python train.py --dataset="aerial photos of the United States (SatlasPretrain)" --train_examples=203450 --image_size=64 --rotation_deg=5 --encoder_norm="rmsnorm" --encoder_widths=[48, 96] --latent_channels=8 --precondition_frequency=20 --max_precond_dim=1536 --steps=6000
Rows from block 2 of the encoder, named by matrix and row number. Rows with one number belong to one neuron. Each number is 500 + 40 x the weight over the matrix's rms, rounded and kept within 0 to 999. All counts start at 0. Numbers have three digits each.
# fc1: MLP up (encoder.blocks.2.mlp.fc1.weight, 192x48), inputs 0-47
# fc2: MLP down (encoder.blocks.2.mlp.fc2.weight, 48x192, transposed), outputs 0-47
fc1.30:462481512465534512539501542562463460520480481484513538475579518534495516516494499540509505509516503485538533493512523555504473487469507481445499
fc1.31:510482552520557468468523480485475515419495501505480493496576461509439465497491464507508448526543535519474506527542497437504475552556483489600480
fc1.32:480543488537492533524579472520493556482485435452487470506494512472535495493501503532505501473476477471480489518534461498482493502462524552550523
fc1.33:483524499549497489459462471465518510489470552494539459480484465465535494468511540406476483462453525500461496464457519448512529429467495471465538
fc1.34:453570524454592482498489470455457526433408518518488417407530506481512471496595534579526508488424529557417488556461595481499555485476489493524558
fc1.35:515523529459512517444526546494489512489492494483474472526488492492507483504503517527503501462493514502465504509505535462523492495489485518459505
fc1.36:444489464466505416495529493541492501398496463506488480484454459495515496513571536527514490572442525531508506518522494523505502499588488468454467
fc1.37:473486533545502486497520468493499535489503462531470511451492470543482529533479502500501544540510513498512459489491461494535487558519491464479433
fc1.38:445484517508503478521509434464477499469494526500448505563492472447462489520474474501455496471506484453431538569405567490440519496544471526535503
fc1.39:470507517530508552512538456567514587501570463468478494519506445537503536495445493446488503551496393518462538586495491424472449471634518575652426
fc1.40:461477448466558500449535432552426471495423532501524410543557429473459427456630484511526481462513584422515532595528689491444440427643539567592571
fc1.41:476516535451470526432516493513438555572494519504574488513459494453465527440494497502482458492506539515443488522478516527478528385471486577442558
fc1.42:524521477535450537343518404548540448320444586438458500459490515516451428499516461442491521419437681451497481553658580479443491490551434556539629
fc1.43:497487469535474529500483495528514468518480502522486472490526503531480513481521495473510542502532521539522470492539525553519519526490478452507536
fc1.44:464444492529500551507507570450476561469451506545525457487502496501517513501519458486497409500480478549520517470513513490499507479503484473535465
fc1.45:549475499526534524465561478462443518493477476490457485534434507556457427555471482535496518459475512423500490533531485474487499530506543558521494
fc1.46:517512475486553536478502463449515541504532441489522485518480529545468516566485478483493526522485459473506477488497464488496514510495534541479488
fc1.47:513502511514557489517507481534509561505534420486542526449527473508509497446498508503500530478518570491518511450485430536478501486472529513490482
fc1.48:522442489543457514479462482498508604496584546475541503535520535517431459575479504488454484482488443425505553431504512398449493482544596556551534
fc1.49:504512481473523485504519506511495500502535508491510517500495506478509479506523522543522511498470516484479495490475498488501495504510493515512522
fc1.50:455522480506482488559514470509514511472469514497510490518476470505488469516530472497506539514486496528531504514503495526550507541516470505489542
fc1.51:467509482493541502547530502492491526539513424514492496410533550520444532533538505449533503489518518510510467430504459509529512429489497541488489
fc1.52:447534429459475467594517606537499497476518525471522524523612495496508481395522516509521463516534480512494551479425510600538459517377488496501555
fc1.53:550521479538493499501535543512528504467569544472475517541499499527493515524459519470484495516493470475525524486516448522500450504481424568492493
fc1.54:451515502486400479577525604484445520382506489515503490530503517470586506522465517538550489440530482490545498477501511494474509569559495538480555
fc1.55:482486481459570489458488470524497493523505421499517509569481456595519476544491495499495468579465521492546504528524530499440483589538479517513502
fc1.56:497543499513524468550454594478458498576466452411488563513442502513494477447511550496431521472541534595527536377479511585474513505356393511473523
fc1.57:496458501525536498467447497461471492494467533509487514492490472450545495475515530522534472505490497472507487440460490416501516474482476498477520
fc1.58:487532483499508459594486504497499469527465512493533539506517516535488415511470498482475527493494518538510515474455528581507495561524456490529525
fc1.59:523559504540513522534526559505494505488474428519479512574448541524521543553451510534490464460499473531525560468525539524502473524535473494507495
fc1.60:525512549567443517491493500454530517488472489473505521516474490531522515471465511529523532476533496522501479497490483491505509554465522540499529
fc1.61:514476421520468536486493502540500442546519488515534569506530525498516469442502502513506499514534539506485500500473541462510456490474486540565499
fc1.62:524490515452494525469514459479531507516559518526508460439615465477516513524534502486490509534479513497498479527472537489525489508512527441477495
fc1.63:493498483468529508491512516539510484482582504513498530512531477494528475532488511499551527525506537505494490509502522500517485473483501546485502
fc1.64:501503495549502483460526528520504540463532557510563483568489500514471500481507522472435517509515469513500493543499458485505476471454450561470573
fc1.65:494507534525497508508480481492449521503537478493473521452476510487463573513479471491502481450449457498487445507507489486518511485447489481426403
fc1.66:521505499499467502499482506479521492526527473531510501546443531496491491514495499515509539481521479508483541473486501497516500504477497482504512
fc1.67:443471516485635513516473588520384560485497550507492458465486472483507510535486499527515504461483480498447478533518487508427476443564449451403545
fc1.68:626467531552457565547389491465546472509568542505415443467612652525509540392496472513544480433586454522477497443370565501498505464464482502438465
fc1.69:472414309455458509509509544519525381418535472508560513484489479539506461519394491467563578442604290479466576545463431512499492477506488660425488
fc1.70:530501501529506510495539498500413508455476473546512563511488432478452484480490502552468454450474550482498515488524531523528434539468493481513483
fc1.71:582470330360509429382449462562546533524411539547560482351548572533601449343590509494506486537482450518532374501597544534488560566462517356522654
fc1.72:460516458497511514498507554531570467473553530416543573539447485523501487491461464466529467479517459506550520402513491549536473450588453600506507
fc1.73:511514530470530584516493527538512421537517502460512580481511514501484498513447463548503512466518508520509539451507529472507498565559429458497441
fc1.74:532476524499558482518467533506496440529522472517510486427480501463528468516516464500517497496508497471527535486506497493503505498508476461473487
fc1.75:522489482493539509543481481479466556462458494531467467503452530419427531503459460459468480436471482491480525488525475469489459479491540499500510
fc1.76:527440446517479534437528411495542558523513551510503523484359505466476468487398470466464535409491471485450515574517478376392495535537476471611451
fc1.77:549486467490479559459453340507602507344509561563536513464423527574493427466519517489479576520497500520497482497551486457609520554567538461455427
fc1.78:529512497545477458531538518469485501477550516492534502473506472482529485484493524516458497500511509485460493481481572468530492455517495529535531
fc1.79:486532495504578458502460523493464542527477520552482451459509471484562524528561501471532433578565475512522522527527476570495490495598550476457497
fc1.80:564472483524505484441495495485518472501438485486534485486428490535498437500508504460512567409539484546514480463576516522474550543418573500436528
fc1.81:499533546535499517578480616499481526604551510515512553503539482479528528420438540497570456502536527518477514545382537512467499499496472544521532
fc1.82:546492508428514615542444489483479566454516544517518508555468446467524502482487543549501555434391266531451542470518472373531490580308485457510493
fc1.83:486485501535504507503479483531488515481491482494472499507499483487512496508501501549525534519475532484500511491517483476526530494520509477523553
fc1.84:467432458431535532523513519564465556408468510473443568475518510526546516404489525465521490512534510505528459486575408523502494519458562496456508
fc1.85:501512519527486473448493503460482543480516498473500450520545462506546499494507499517498458543475516483494544523498489476492468526503513447498505
fc1.86:543516532527498508522514490459605557501517598499516478510502474562508473520483526450481531503469527527478510456482509477534606504447463398495482
fc1.87:525503483495497514495531506482536529509528508468526535495489470569545440492442491548510532516516448484475474451471481441570509480485465527501445
fc1.88:489511517494510506492488481536492468444561440533499503527513491501507464546490463511512513540503502482499547496434513497529493494492476511504503
fc2.30:528533505501515414446481482444496452478517520490519517467486503495560515465406479529477492526467512579483469525480447502511454459457498454468549
fc2.31:509402489479533508502518507522456559417532575575452521517441531505475507484496500482540541483524558529501467558500580526565496537500429492555478
fc2.32:482525501484513436475482524467473508482495485515527514455582441492553556506516461506493543485512504528454493516544621502542471547550463474505500
fc2.33:534501513430541531506536499523514525471527440515509477505458492552531549563469525545496506473514542517512524514593430488418440463500536462533456
fc2.34:408509528524517527495460487488485543505465524570517570482545473543431500507526538472537464530478499507562542534508577438488514549493531494561439
fc2.35:520467468541506489545523495487477446605471482525453490420535475520471494507554491485499448545485517463520514510518457450534513511486498499449469
fc2.36:516526487465593542499563522350549517491502528516526450464554489521490547565544587527416449491558562415545467533539462575497534431407554491475484
fc2.37:438505433479499498580538521453485498494450472536522505490449502516453475524524484504502503482529569528548473539523435497505524496490509552532470
fc2.38:465514438509525506510527423485486503443475493553419546474473467484463572550474519510541477448489532429455516540526567531570537426465483437465468
fc2.39:503455487474479518404495514492533533453483480611509515582454482488447505529441395512532553469582503584507498562479608528440399566498459453554462
fc2.40:499548540529505488518502461453434623558392521539518389636517512510445529527466522433483457532505558536436550518571489525626544546531491618519562
fc2.41:518543464460536431535486437452433527600530520501507488531516511489501494509469524487488492463484532484438592524450470483551475466471554504442472
fc2.42:556468518499513564507455510487510439488424520422552564481472522444468508486521449481497473480518477541537475538508553485465535510346491443514370
fc2.43:458501545469493461448485498468500508541474517477501452512512502514470500476493497509475511490482481506507529514507532484500468515474525546523513
fc2.44:556492570470526587458510556555468523454527422562547551468527507562511467535503454524530532548520527484579502505522514484515530437478398485559555
fc2.45:500476505512439539439540473415470480517485565494436463457542541561570570469491507500498495596460477467535488474555477565519543554517474496544445
fc2.46:508538473501468577448535430493486495492470523501498488501472506526517466516466508567486499525486487525534516516512444547494475493566510441577453
fc2.47:467468404533483521532502499527525496503474458579533503491464464504482519492497551522520466498503553502529520477601468462536486500540528539503474
fc2.48:405467421494538510438562512448521501487453550497488525502459454508502505546649538534450477518474481527492441438586450567536488518483445454534564
fc2.49:518511535498524487478516519488497493513520512500493489498481468510498506481492504485478505507492518508491509482494528495468484529506510500486500
fc2.50:495517543417571470488527498460581584499505484494465471513526499500489495511548558463470494491547510467504476574450483496448519490474522535524480
fc2.51:505508470522465549496542456641455497476526485573520515531468500496462523504521479486537446528462597522530526579509442509538464515543544581511506
fc2.52:494499532485496521448489585515501516472489507455475517538443522479506517453444412504535494466582527578473533483488453476466559490456503448483482
fc2.53:512529528425462547494523570505459538417472536505525513533488476579525501430509507551574499466510531554481462474469533421621487498492458437472489
fc2.54:597473567465397473494518533486510531424555478576510468492533614544572528524541466414467472554489551482519517503443507499552523444477525490530516
fc2.55:507477531468508494480510510460513518498504482523420451537436550574516477560436482594475423473536575461541511532518492513508426484567557488514451
fc2.56:462496514507492457406491477441498531509428537468443450495581452497496522541396509519515477573461443508444496530598514496524499475499446535498537
fc2.57:501445509425492497489455473518423482488555501521528457484488521521498487506435502466476528485493476499539512474535530496480429522457522480454440
fc2.58:519498536467567451431492535480613534503571439550493493488572512569563513478548576524486552567525464488500508575497495496499525470601488484586517
fc2.59:555488585488484536388592507476534540493575518494484398504494478533566512494556438525433429591462463463473439492568561505522459455492580450547558
fc2.60:497498476524468480514507517490465496473476467439486456546560473526556533480532488534512466507485563487498492468522499478481473559478511541486478
fc2.61:435542493505496459473478476473434529531399544489511459611515494493516470503507477530480483472474534548470532452504542519521497545473480465504550
fc2.62:469521471519492482534450432574517492522500521524493579529413488534484502420479503525553519421551495516443511542462519486488529485526483521507459
fc2.63:503498513482494509493490508518505473530464530541472531489476459536486479495485491503491529473500540525501509489511490500527500491503526449460482
fc2.64:510508456387475455525465526522449525474467493543532537545506556559463452469485524515562466489468539491472499510452438446560462495523436474481456
fc2.65:488515392460507519533575466498506479484473464516568487471467529504531494580493461450551464492497565545539473539485477549525519492511467546476484
fc2.66:514497518519452523463473509511480487540489511472488486483512473467502470491496459528480468499491476460466485480501495512483480520495501516528507
fc2.67:504449560514505528564575491597515507602495470531503444487578551540469552486480496536508505433485496503511515562519535458515490420444524547424558
fc2.68:567507548474503485450514499517445504498504476447453386574517523524538499496495486558461444474528549417536439456549489502504473402422461455493516
fc2.69:466438442539522459566492442486524524546484522540632660529537513472483512588491496381466567520571416592477538550470423500472490502497531519572594
fc2.70:371453532458472550491516496497480551448489525510523498468493471517405506523498540472540469555504535512464552481538541475594526502467498507442520
fc2.71:505499521508430466399466557550536468458511527511374459496428476449433507411534503511499445465439483378515530514478559526500562470489528586462415
fc2.72:529536491438525589478527483409562498452512545489576549485487506493483460529576498479481487521516595532474470503423519477535476475414549476545466
fc2.73:524498469507548494491527476434551480508502517499464556487486541538576488536559508478510541580477496520420493502533555566537496541485566486509567
fc2.74:522503438502443563570534547482545437541506491476494532478460491531516525472491488483572442491466492526450455479464517470522498544445570542485548
fc2.75:469474442512531567492642422492512541439518582448478455507530520486536504544535562494547450529499457536544416482465500543558506471458471489508496
fc2.76:495522495466432478508600398474561460511480540489501542551537538498527535503511486480466435436489554490435501508473471561515411448430449461472608
fc2.77:519564512449484484472578424445492523436473583398443438565543509515568488473446547499444429403496522463503497440506491511512441431462441443475548
fc2.78:510493502433523501473507518535534489538556469537482485489420454468564469542482459432479452524509480490519502453503495458501476481528504504540514
fc2.79:567535476581463569525550545582507548468507491469527614502558537498510540455554463548486440493544509526501480534490490503521479498389541586522521
fc2.80:473568536495442488479499476489525463563427504429428509474565486510515496494462547521493415571441536478450488458491464511501498485487494550492491
fc2.81:495562461477506421480513514492477491520463527469459444557562483492590478504470518496446444474499532474494547432487499487572477430455526421472521
fc2.82:526456554591458567590523517546464442473549498574585554417511471514465479529547540485500518537531414491541486474475520526479492604661607616586563
fc2.83:505479509476495475467488516470471515447521497508530504490460460482485507455473498461498539475486530506499468496466519500460520541461502538511486
fc2.84:433490524489514452557494460575429496481520520492467439492475435528531520476486557486559466460478457367529564442402417449529545522565478564429568
fc2.85:509444516473497501559480561544438532481519520528499515506466503494516512504508454496535471455538551515507447486491457485489536522460482509537475
fc2.86:566587584493480517543560523484518522379475433506518497536535517521541506502518534539506560480503583549468582484477417516541506410530477490525517
fc2.87:469510523512469552544484514497521456546538550491516463441473546491534485592504422495438492417514449543545547486582551484499498499503517446498491
fc2.88:529479467447504532509479516475538501505533603503495522506438454484455517501470523448463554440492522463484488493465496501499509454532491453493512