Weights of a small image VQ-VAE.
Model: 2.88M parameters, encoder arch convnext, encoder norm rmsnorm, encoder activation gelu, encoder patch size [4, 4], decoder activation gelu.
Training: soap at rate 0.0032, 6000 steps, batches of 256.
Data: trained on aerial photos of the United States (SatlasPretrain), 203450 training examples.
Rows from block 3 of the decoder, named by matrix and row number. Rows with one number belong to one channel. Each number is 128 + 24 x the weight over the matrix's rms, rounded and kept within 0 to 255. All counts start at 0. Numbers have three digits each.
# convs0: first 3x3 conv (decoder.decb.0.1.convs.0.weight, 96x96x3x3), inputs 35-41, a 3x3 kernel for each
# convs1: second 3x3 conv (decoder.decb.0.1.convs.1.weight, 96x96x3x3, transposed), outputs 35-41, a 3x3 kernel for each
convs0.22:127082117123170142178072126118151141118126135149107137147139099138118129125120104133159143126087128152137132118122118148136126134097102120141124126157109126140108109112124117150150120122157
convs0.23:137075083118110125126101125141134138128116119086156146149155147132099127095129114122119107148076129138136124179106110106110120142136154127125149162123155123113128131134128141088142136138116
convs0.24:145128146104165110133171129128141147123162126144155122110136100148165157110091110119165130111172105141164129121129154109107123159147090171112196093114126152128153121150139130124146116112124
convs0.25:165122118132180122126145115120122126121114144136121133104127108137125167140130107153182091115135141133125095114154161103132079102136093104103159117166154122143139145096104093130148134091157
convs0.26:095142133110135168133133199127117138126122139150136120089140122060074153113137093144125154131112083101096170151143120081098176163121100133119077123106162126098097152127114138107148123116091
convs0.27:123110114117131135124128105161118140112132122158096139128142141160109161108127124115115106119116103159157162105169133159121114116127178118094148157113174121084096165130109129104109125093140
convs0.28:144106125156133116136137118126113154157093133088107126137162119127111135120128114137164118122110134125142135137107135103125131151104112114123148105176104103137123118135141136092139132092142
convs0.29:131101128115078141132107149119132131067159128127129123155082132104092134128175110154082125104139137089153118118113109098143108161136109165148124133137178150148112122155106132126131144089137
convs0.30:139125179134150125176122166103169128129106106165102132099107108123096108134126118141147143156138133115109113096109098139084123123112102141125143125129099120130148101166144146104126106117158
convs0.31:145133096115089136111126124135134118121123138120134116143180081135111153162148129109080095124146124125153162143107122096127083140138136136112135131135107123153145115109128086084123131135130
convs0.32:097134132111102144120115112117139141142132130137140125118109135150172172127105142128120133142143090112115134133121138131137133163133153138149138127119125116124131127131106152119163126122133
convs0.33:157128084159116122121124093141095130134128131159143114119113109132117144085117124114128143141131126147142154115163131128141123098120109131137093106138129142129139102087124137121155091117169
convs0.34:106146148079108224156109137131120128159122113129145124142109130119126134145122111103130136134139153101132106079115169143111137150148158168131139115118077121140133174131138164129155167112142
convs0.35:125153143173109139119167154122100134145135137143147107098160146126096133115191152117096141097089136161141151138141112115130106126141136132124117130169111131132119155120129120108118125134151
convs0.36:103104121132124117125139095136123135150147137117130135106104126097201155146098139110097145149172126145135110137128151122151125113140133145097136104121148138140143135139131096100148112112123
convs0.37:103112159099129132096127119127145125154066088128118137139135138123127102129103175135108117092129115091127135125137195167129117100164118154101151152183105144140149134108121089122135140091106
convs0.38:123123124117149117135128100126120127114147128115132128114117141094115096118115110092123118113125141122126117108111091107132123096140132124121141146086135102131140096111115133133113136153142
convs0.39:134134134139145104122123141128116096092130147123175148147132136155081137124160092145120135107139100126120130133134103132138143146123110138146157158108255136081091092116148149122126118102117
convs0.40:116118110130128099133134096144113113128116141136131122129123121131145098147135128139085122159145100105110136123113127143109111140111145123127114136135115128130138135091121130153101160144143
convs0.41:175121127104152123134095089145091103148113135121127109118115071097098118157125134126132091122127114121080121125180124110121086135081192141151195126131081136112142142118123125140119143148115
convs0.42:129112091097151125117132148124122108144156104146115124153135087126108092110108114123135110110133128110112090119167129137122165072166137095087104122130058127112104103137106094129119139106131
convs0.43:118164123162089076125218142133116139107119118103128115147152106126126119124114143109091134131121118154130105112153119110113123129102075112131104149150114123137118124126151140110138168133138
convs0.44:117110123147153105131139129148142140098117127113123131116124144068145133138126147120127129110104111137132114152166131119101144118151092112108104122128097122102138163130155114122115136135144
convs0.45:120157114139069121119159107112129099107129125146102126106117126118123167121154110113108091162139128136125130103101121131130136098126183124153084144111153144146124106146124154119095131147152
convs0.46:100167079157081174065174105137116140159127115110119076143103118163107107123107173098138138100137133141088128115208118164135130159056179141150070132112129111141133131106115126120132077169126
convs0.47:134150126150095132104180124124113126103140109118121134145118116149167122100123115135145132144125131134123102118132127149096125120136146153125138130097109124129136120132100152146130121116119
convs0.48:137113128145114153144121133137103145255169152189137129107134148120097141130098142134118127158170099114118110137127116127169124112102149138150084056174067150127122118155124122133133125124105
convs0.49:144141119140139097115124117124115102109094126120128109144125129120130140139081139129112113138117098116139121153148140133152106130188142145135124134124087114118122126110127116160155154125130
convs0.50:108114128113135133123113143146130139115116123125133135138133130103107117144116135146123134144131105108147148121123131127106129118127134130128119122111143118107122138146116106146148134124125
convs0.51:128190129120125155158149102144139148118176142123121168149110108167137180147115128151162143117149148108114136132106122120130119165161165115160141139065113116106100130113138126142139122140129
convs0.52:143132131136120120125154123135085142135122140134087137084135135133124158102118099139117143128083138118130115145117102173093100149129146103159113101121084124144135114127129184105140113133135
convs0.53:117122104117109093112124134122120112074144109115150137133080124133120119119145135103116109087114140157111145118161171171090089100122117129168164175119176139152126127156096145138102089120106
convs0.54:133123175185129114118138136160138143142122145154105133130133156140121080112108131143094111093138140126124133153125123183118132099099132097113103151163142148138126149113119124108129163105122
convs0.55:121118148117123070115112116099151109149146128123148126130119118147145129131157149147114097125128144103134109104131111122157148139153149124144138083142121109132133117161147043109162097123162
convs0.56:131115111143109133128142122108122139135138125201151134144087102117126107100124118145116122140148144089102115099118128066150089115103101125162194121104133078170105109121164138133123115110150
convs0.57:100132154131114128113136150129126118098129148138135134112058122144141143115218129134171136112136130159186131107086113132131108110132131134134108133109159123163114139175137116128132143109137
convs0.58:106110135099122161113063123162119125113112128145159114110242165122100124123134147129143098136148126174146104177095171097119112120099098116083105129146103143126112144117100077120119128140145
convs0.59:114115147106135108128131107106137120130118131144144092123133123137080104126114108134147097115142118086121150107126134127139124123125143142136138123136133135139143130156110152135150123159127
convs0.60:112134098119138120138129130152121154107120129143136135115203143149128123130086133126146123140155127135129164100152120116125111135135114119121133142131150124109126111134109114135120150159123
convs0.61:143142115163119164173113099131156166090128152133111141084113131067122216123109111129144122150143165117134150132151132141112126138135103121150166131128133139131131158113130144159123148144127
convs0.62:118127138129121146143114132146138134094171155105156149140123125143140151121095116138138114114118135136144123134127130119135130136093109111137124161195042115153162124136109124112117113136116
convs0.63:124125122064083109119121126108134166102119112138141150093142147113132168168119125124144155097140121163078153189173141126131131145089143129132110124111128121068108157111108126096117070127086
convs0.64:149096115141106111127120135131139149122113140120120124133155165141142143144097100086167113139107154101137126153117092139118128154085135120147135130135150132114133132102114124109122138131121
convs0.65:150098129161123133158142157127122126129124133112123129160114108162137126100128123126146140135134140111115137123139117136132119127138127129113119135141118147185148086098137165147151100115134
convs0.66:115073128122181155149105156126142143147118108082142139129074092089158125116126094140115123102123122133132134131138120119105108119113099104103162146119127119144140165126114112073107135117151
convs0.67:116137124139112144123144115136132132121044195127144117131156130123141119152093152110134131115160127128127114142115146098111119118124155119166077086151077128139111131140125114122155124135130
convs0.68:127137091084127129149114137129120122135094136127128111165122091178057090122125138147108135115090152137128116102123131125087130150133111132169166123166164106142147124137138133116143091138115
convs1.22:155157142080110111164179131134111118107126084087122142111118114124159095143103130127151127102129112145129167151124107114124104090117140137110122112105136096141131112124103117149179133090115
convs1.23:141140166111080167149119130123166148151115174136146127122122144135141151129140136111140131136158153120140127118102135132160157118117127126110109123169133106154122097129128141137102122137111
convs1.24:140100087135117116097140125123165183126143166082074081137110104075100107147077137111112130137150136137096162133090113127160145114142144131126108122164132105089092159177168113135133100103134
convs1.25:110110119146104106150131119104146140108170148123129146139102111106143112106133152138142132146156128117105089152134127145119159091168134095132125130117140120131150082131137116147152152118097
convs1.26:072092107127118165116153170174063123121109117146131106128115132084107143154153140081154142156140121106151129120136142120102178119136092145122148078142125132109094144151138105114126127147088
convs1.27:084185135108138142122163160097155130153135145140111093131133134131115134113132098171115099136138105145151138103138107109103087126112139089137157039133099114149152092134173140129141133100086
convs1.28:158128103126143096116147171137174146129153187100118139151145135132154073118128106110111127142093167122129129128117137146111170136122138124110114165162140173164156127144134121140129126132144
convs1.29:133138122179145135175155108088128110118122163116119137173172115148154122132106138153102119147108144125163142132131108128119137108095119124107164147146156157122158122122144137158134115149123
convs1.30:142146114122131137128151090125140122160143147098101147125126107121143173100126126148152129131136131126131139101160108104136129096136143151140143179121103148141135105146143122180154140097108
convs1.31:127197157123158188152138122110109129117153076134191103147132102134147112123083065118129110146127109152142135126149154143140093122127092166130144156135115087127089144130120145133149098104131
convs1.32:130128136174149144134158122117137147093123111109117125104075138099107109103124160128127144174132172116144159096123121126139108132157138153156128120154126169132146127103167125125107105122137
convs1.33:153144068136135107153122131133104117100111127144176124146155167136126113093098123117119115110140131118141132138130128099069120113089155113122151112144158132166136117144123097137114132178140
convs1.34:131121134168143089128088161151140139148163174122118099118144121120143129115145117159133139089152110143147145084103141059125164101143138161090102135144158096095076114128113125124111128157112
convs1.35:114116144124156143131084101137114133108099085123150146124114101117163124117120131139126114113135128124155171146121140155098141173153146145108071107092107121128103093108152127163120106118133
convs1.36:168122108125087137131142131174169144073101135129076146165110155095110151123142123146118109137140141083138149117088093139128129154122106120061115113117107148104136128157137084148146135113106
convs1.37:127143135111109161110146158094162154149131153089076169122138122099062101091119098122131159156164114117151098112143150065105135107135148067096113193104149141124119128207082082164114133098154
convs1.38:127147138105118136122146127115096133091141079099172138095133125134146099110112116134153138122098156126151119088116105126114131085130073131117157135167141152124172097072114180107133143108136
convs1.39:143150142121163127113107130129142098174110075122094126154155126097150078121126108134130142123113159155138124144095126121102121120109137116150141000164086056109129153134103078125077119106126
convs1.40:135111093147159134144132130132134116162161117188125130158148119096104138128111124077175144134135093144132112102106114123171116147151172140149138132147132151127130118120119160129119124174156
convs1.41:145086129126111130120128137092084138079177168148138146183102106144136127118145142124116122136116143130150137088151156113163125139105095148181100173164133077064119062097107051165119135158142
convs1.42:119103131110103107153130115142140162144106172133115118143141137156152172173092094126156116156144121102089154132141180125125109123123140118130164160169147095132141147167117122136168095155147
convs1.43:131104105131111163123122143115138124136133109125151131138119141117117140139130117159134126128144122127142161136134132133128106127103135165144131125130140147123144149121101121171114147121098
convs1.44:124120085152108106135137110123122144158106158107106063125093138117081144089152139089123142112132170114143194133140139128147135128152112116141129149155150134146188137135168124133133132129098
convs1.45:130125136137157177102100119150105156173122160154175143139121121081132140135129142133131139120156112116132132102145171084129143151103139108101108129114136116146147120126148100104118143130146
convs1.46:161103154135151115142131119149137073206133026102146075139142139162148085143138151118149127138099134106114127096121120134159121131080132086165137121183123120171102113024154082089168162196151
convs1.47:108111111094131095140104091115098137157120129089138142117135131125114126156145127114143119147130133109102140100180143148169116099142129113156124110118120125153107134109103154133112135088132
convs1.48:165121108104184122119126144134086054105030000108110114132136166114153089124161126147120151129131109146131134111128122074120099148107110174134121141110137145158163153122173111154133131136129
convs1.49:115104131133119135131157120128136173121164126188175123173140121078157129139134159153123101164174107130163122147064089108137120140155139140130102116113117089186156175124124143113188120119156
convs1.50:114137142120137117148147148121132127118108125119133157118156126127120127136132154126126106156115113148131119130119130133140141128140126134126090134135096118129126120126121141156115142133103
convs1.51:140115128102101141100094143107130146058050125144146134130124101111078109146152127129149099128135145097103109123109106167171109190168131101171128116146112096145123141133122088097138121160124
convs1.52:103117122127127151125135138128190129124162168097120090141133102137137130146128170126102133122149118138133137131117107141123077136136144130097131128102134125120103115121135143115142110108140
convs1.53:151099130141182119122117178077144147151150120137140161140119137129145108117103147149076146126137122183103157169097157151151089059125145118107160143145128111137077154127102167137086138153100
convs1.54:118127135092117088069141081084133098079104078133117109121134165167179159133133133114123141158093100123102136114103134128089086141117083116149145178132059165137186141131149174132110154116128
convs1.55:137177124151177154125128137130123152127146108121174119148125137173115137166142150135135145102107105113133103143123132109124118166128150126127142106140163139132143124109153119126157106124147
convs1.56:154106107104152142154158122096091114103174136099146150141170119094101135148142130150149144121117123102182114134152124140144139127087162148114166138123168117120134101149128109143162109129109
convs1.57:116123171102082133095137192146130148120128103168084073091044111116115136186176113093150090145105125125102086081117118123141153162170103145150122115176140139136131163142110155111117121066127
convs1.58:119156070103129153127142184162081120138094153116137117109128121122115138118096115128129118126129101135129166127108160126152119108106121080137124094139124150123112116049124141107115127164083
convs1.59:172140118145110129131120118138132104132132130152134184124132157134176136140124134106139128099146140128111117146117145121115165126150131091126091135104110161107137125120114126113136110101141
convs1.60:147167107131154156139083152145190120101150079119204133126222094101140110103094129148110134143113121114115120130096106131121111104151120087108215122063147134113166109179143130123147184120117
convs1.61:139140127140157165107096200139108144174142136106111140086161116066116122120142123142137097110114081142119098110134108109121101068113111132150109112127152072088081149111118099084090142129146
convs1.62:104108157129129140106139131108119137098100165154130124116128152139100171131137115143111107118161116119127121122116128140132133152099136130147100182108100135142143109136131140148135106138143
convs1.63:112173149234176125073122115094086174155130129165116154149121163124142182099138135138136098086122150145140102139191123149114148161146163134074067121142100152132097106103182142143138081157100
convs1.64:094066133163181138164168069127159161130065084165085081108077120104183096116129077166150129132148125101068132174151144177152111196127153194075098158109128072189108120145126137157150105058165
convs1.65:135103087135133141117157106131141115136125119133158164149146097156127117165099117091147114105134142137101094157081128173116136146092121109108077131127095167131130112160179114115109095172137
convs1.66:119114168133072142114146100098122147122093102101136081136122110159123094143126096114141149141114132116118133174108140152143110147125102111143136115113137111133176153117163163147119116178125
convs1.67:132142115181118125131143131149153149110246228107139125142164112131076122140112138106160089121098161140110134109126142165118151096182117173143129194110116178096130110112137162119149151108133
convs1.68:120141161141094141112115109131163119189134129165156137128092125120150107101135101137099112152137149147146142161097098148151114155115143112145121084097112102135123162167165119156098127147113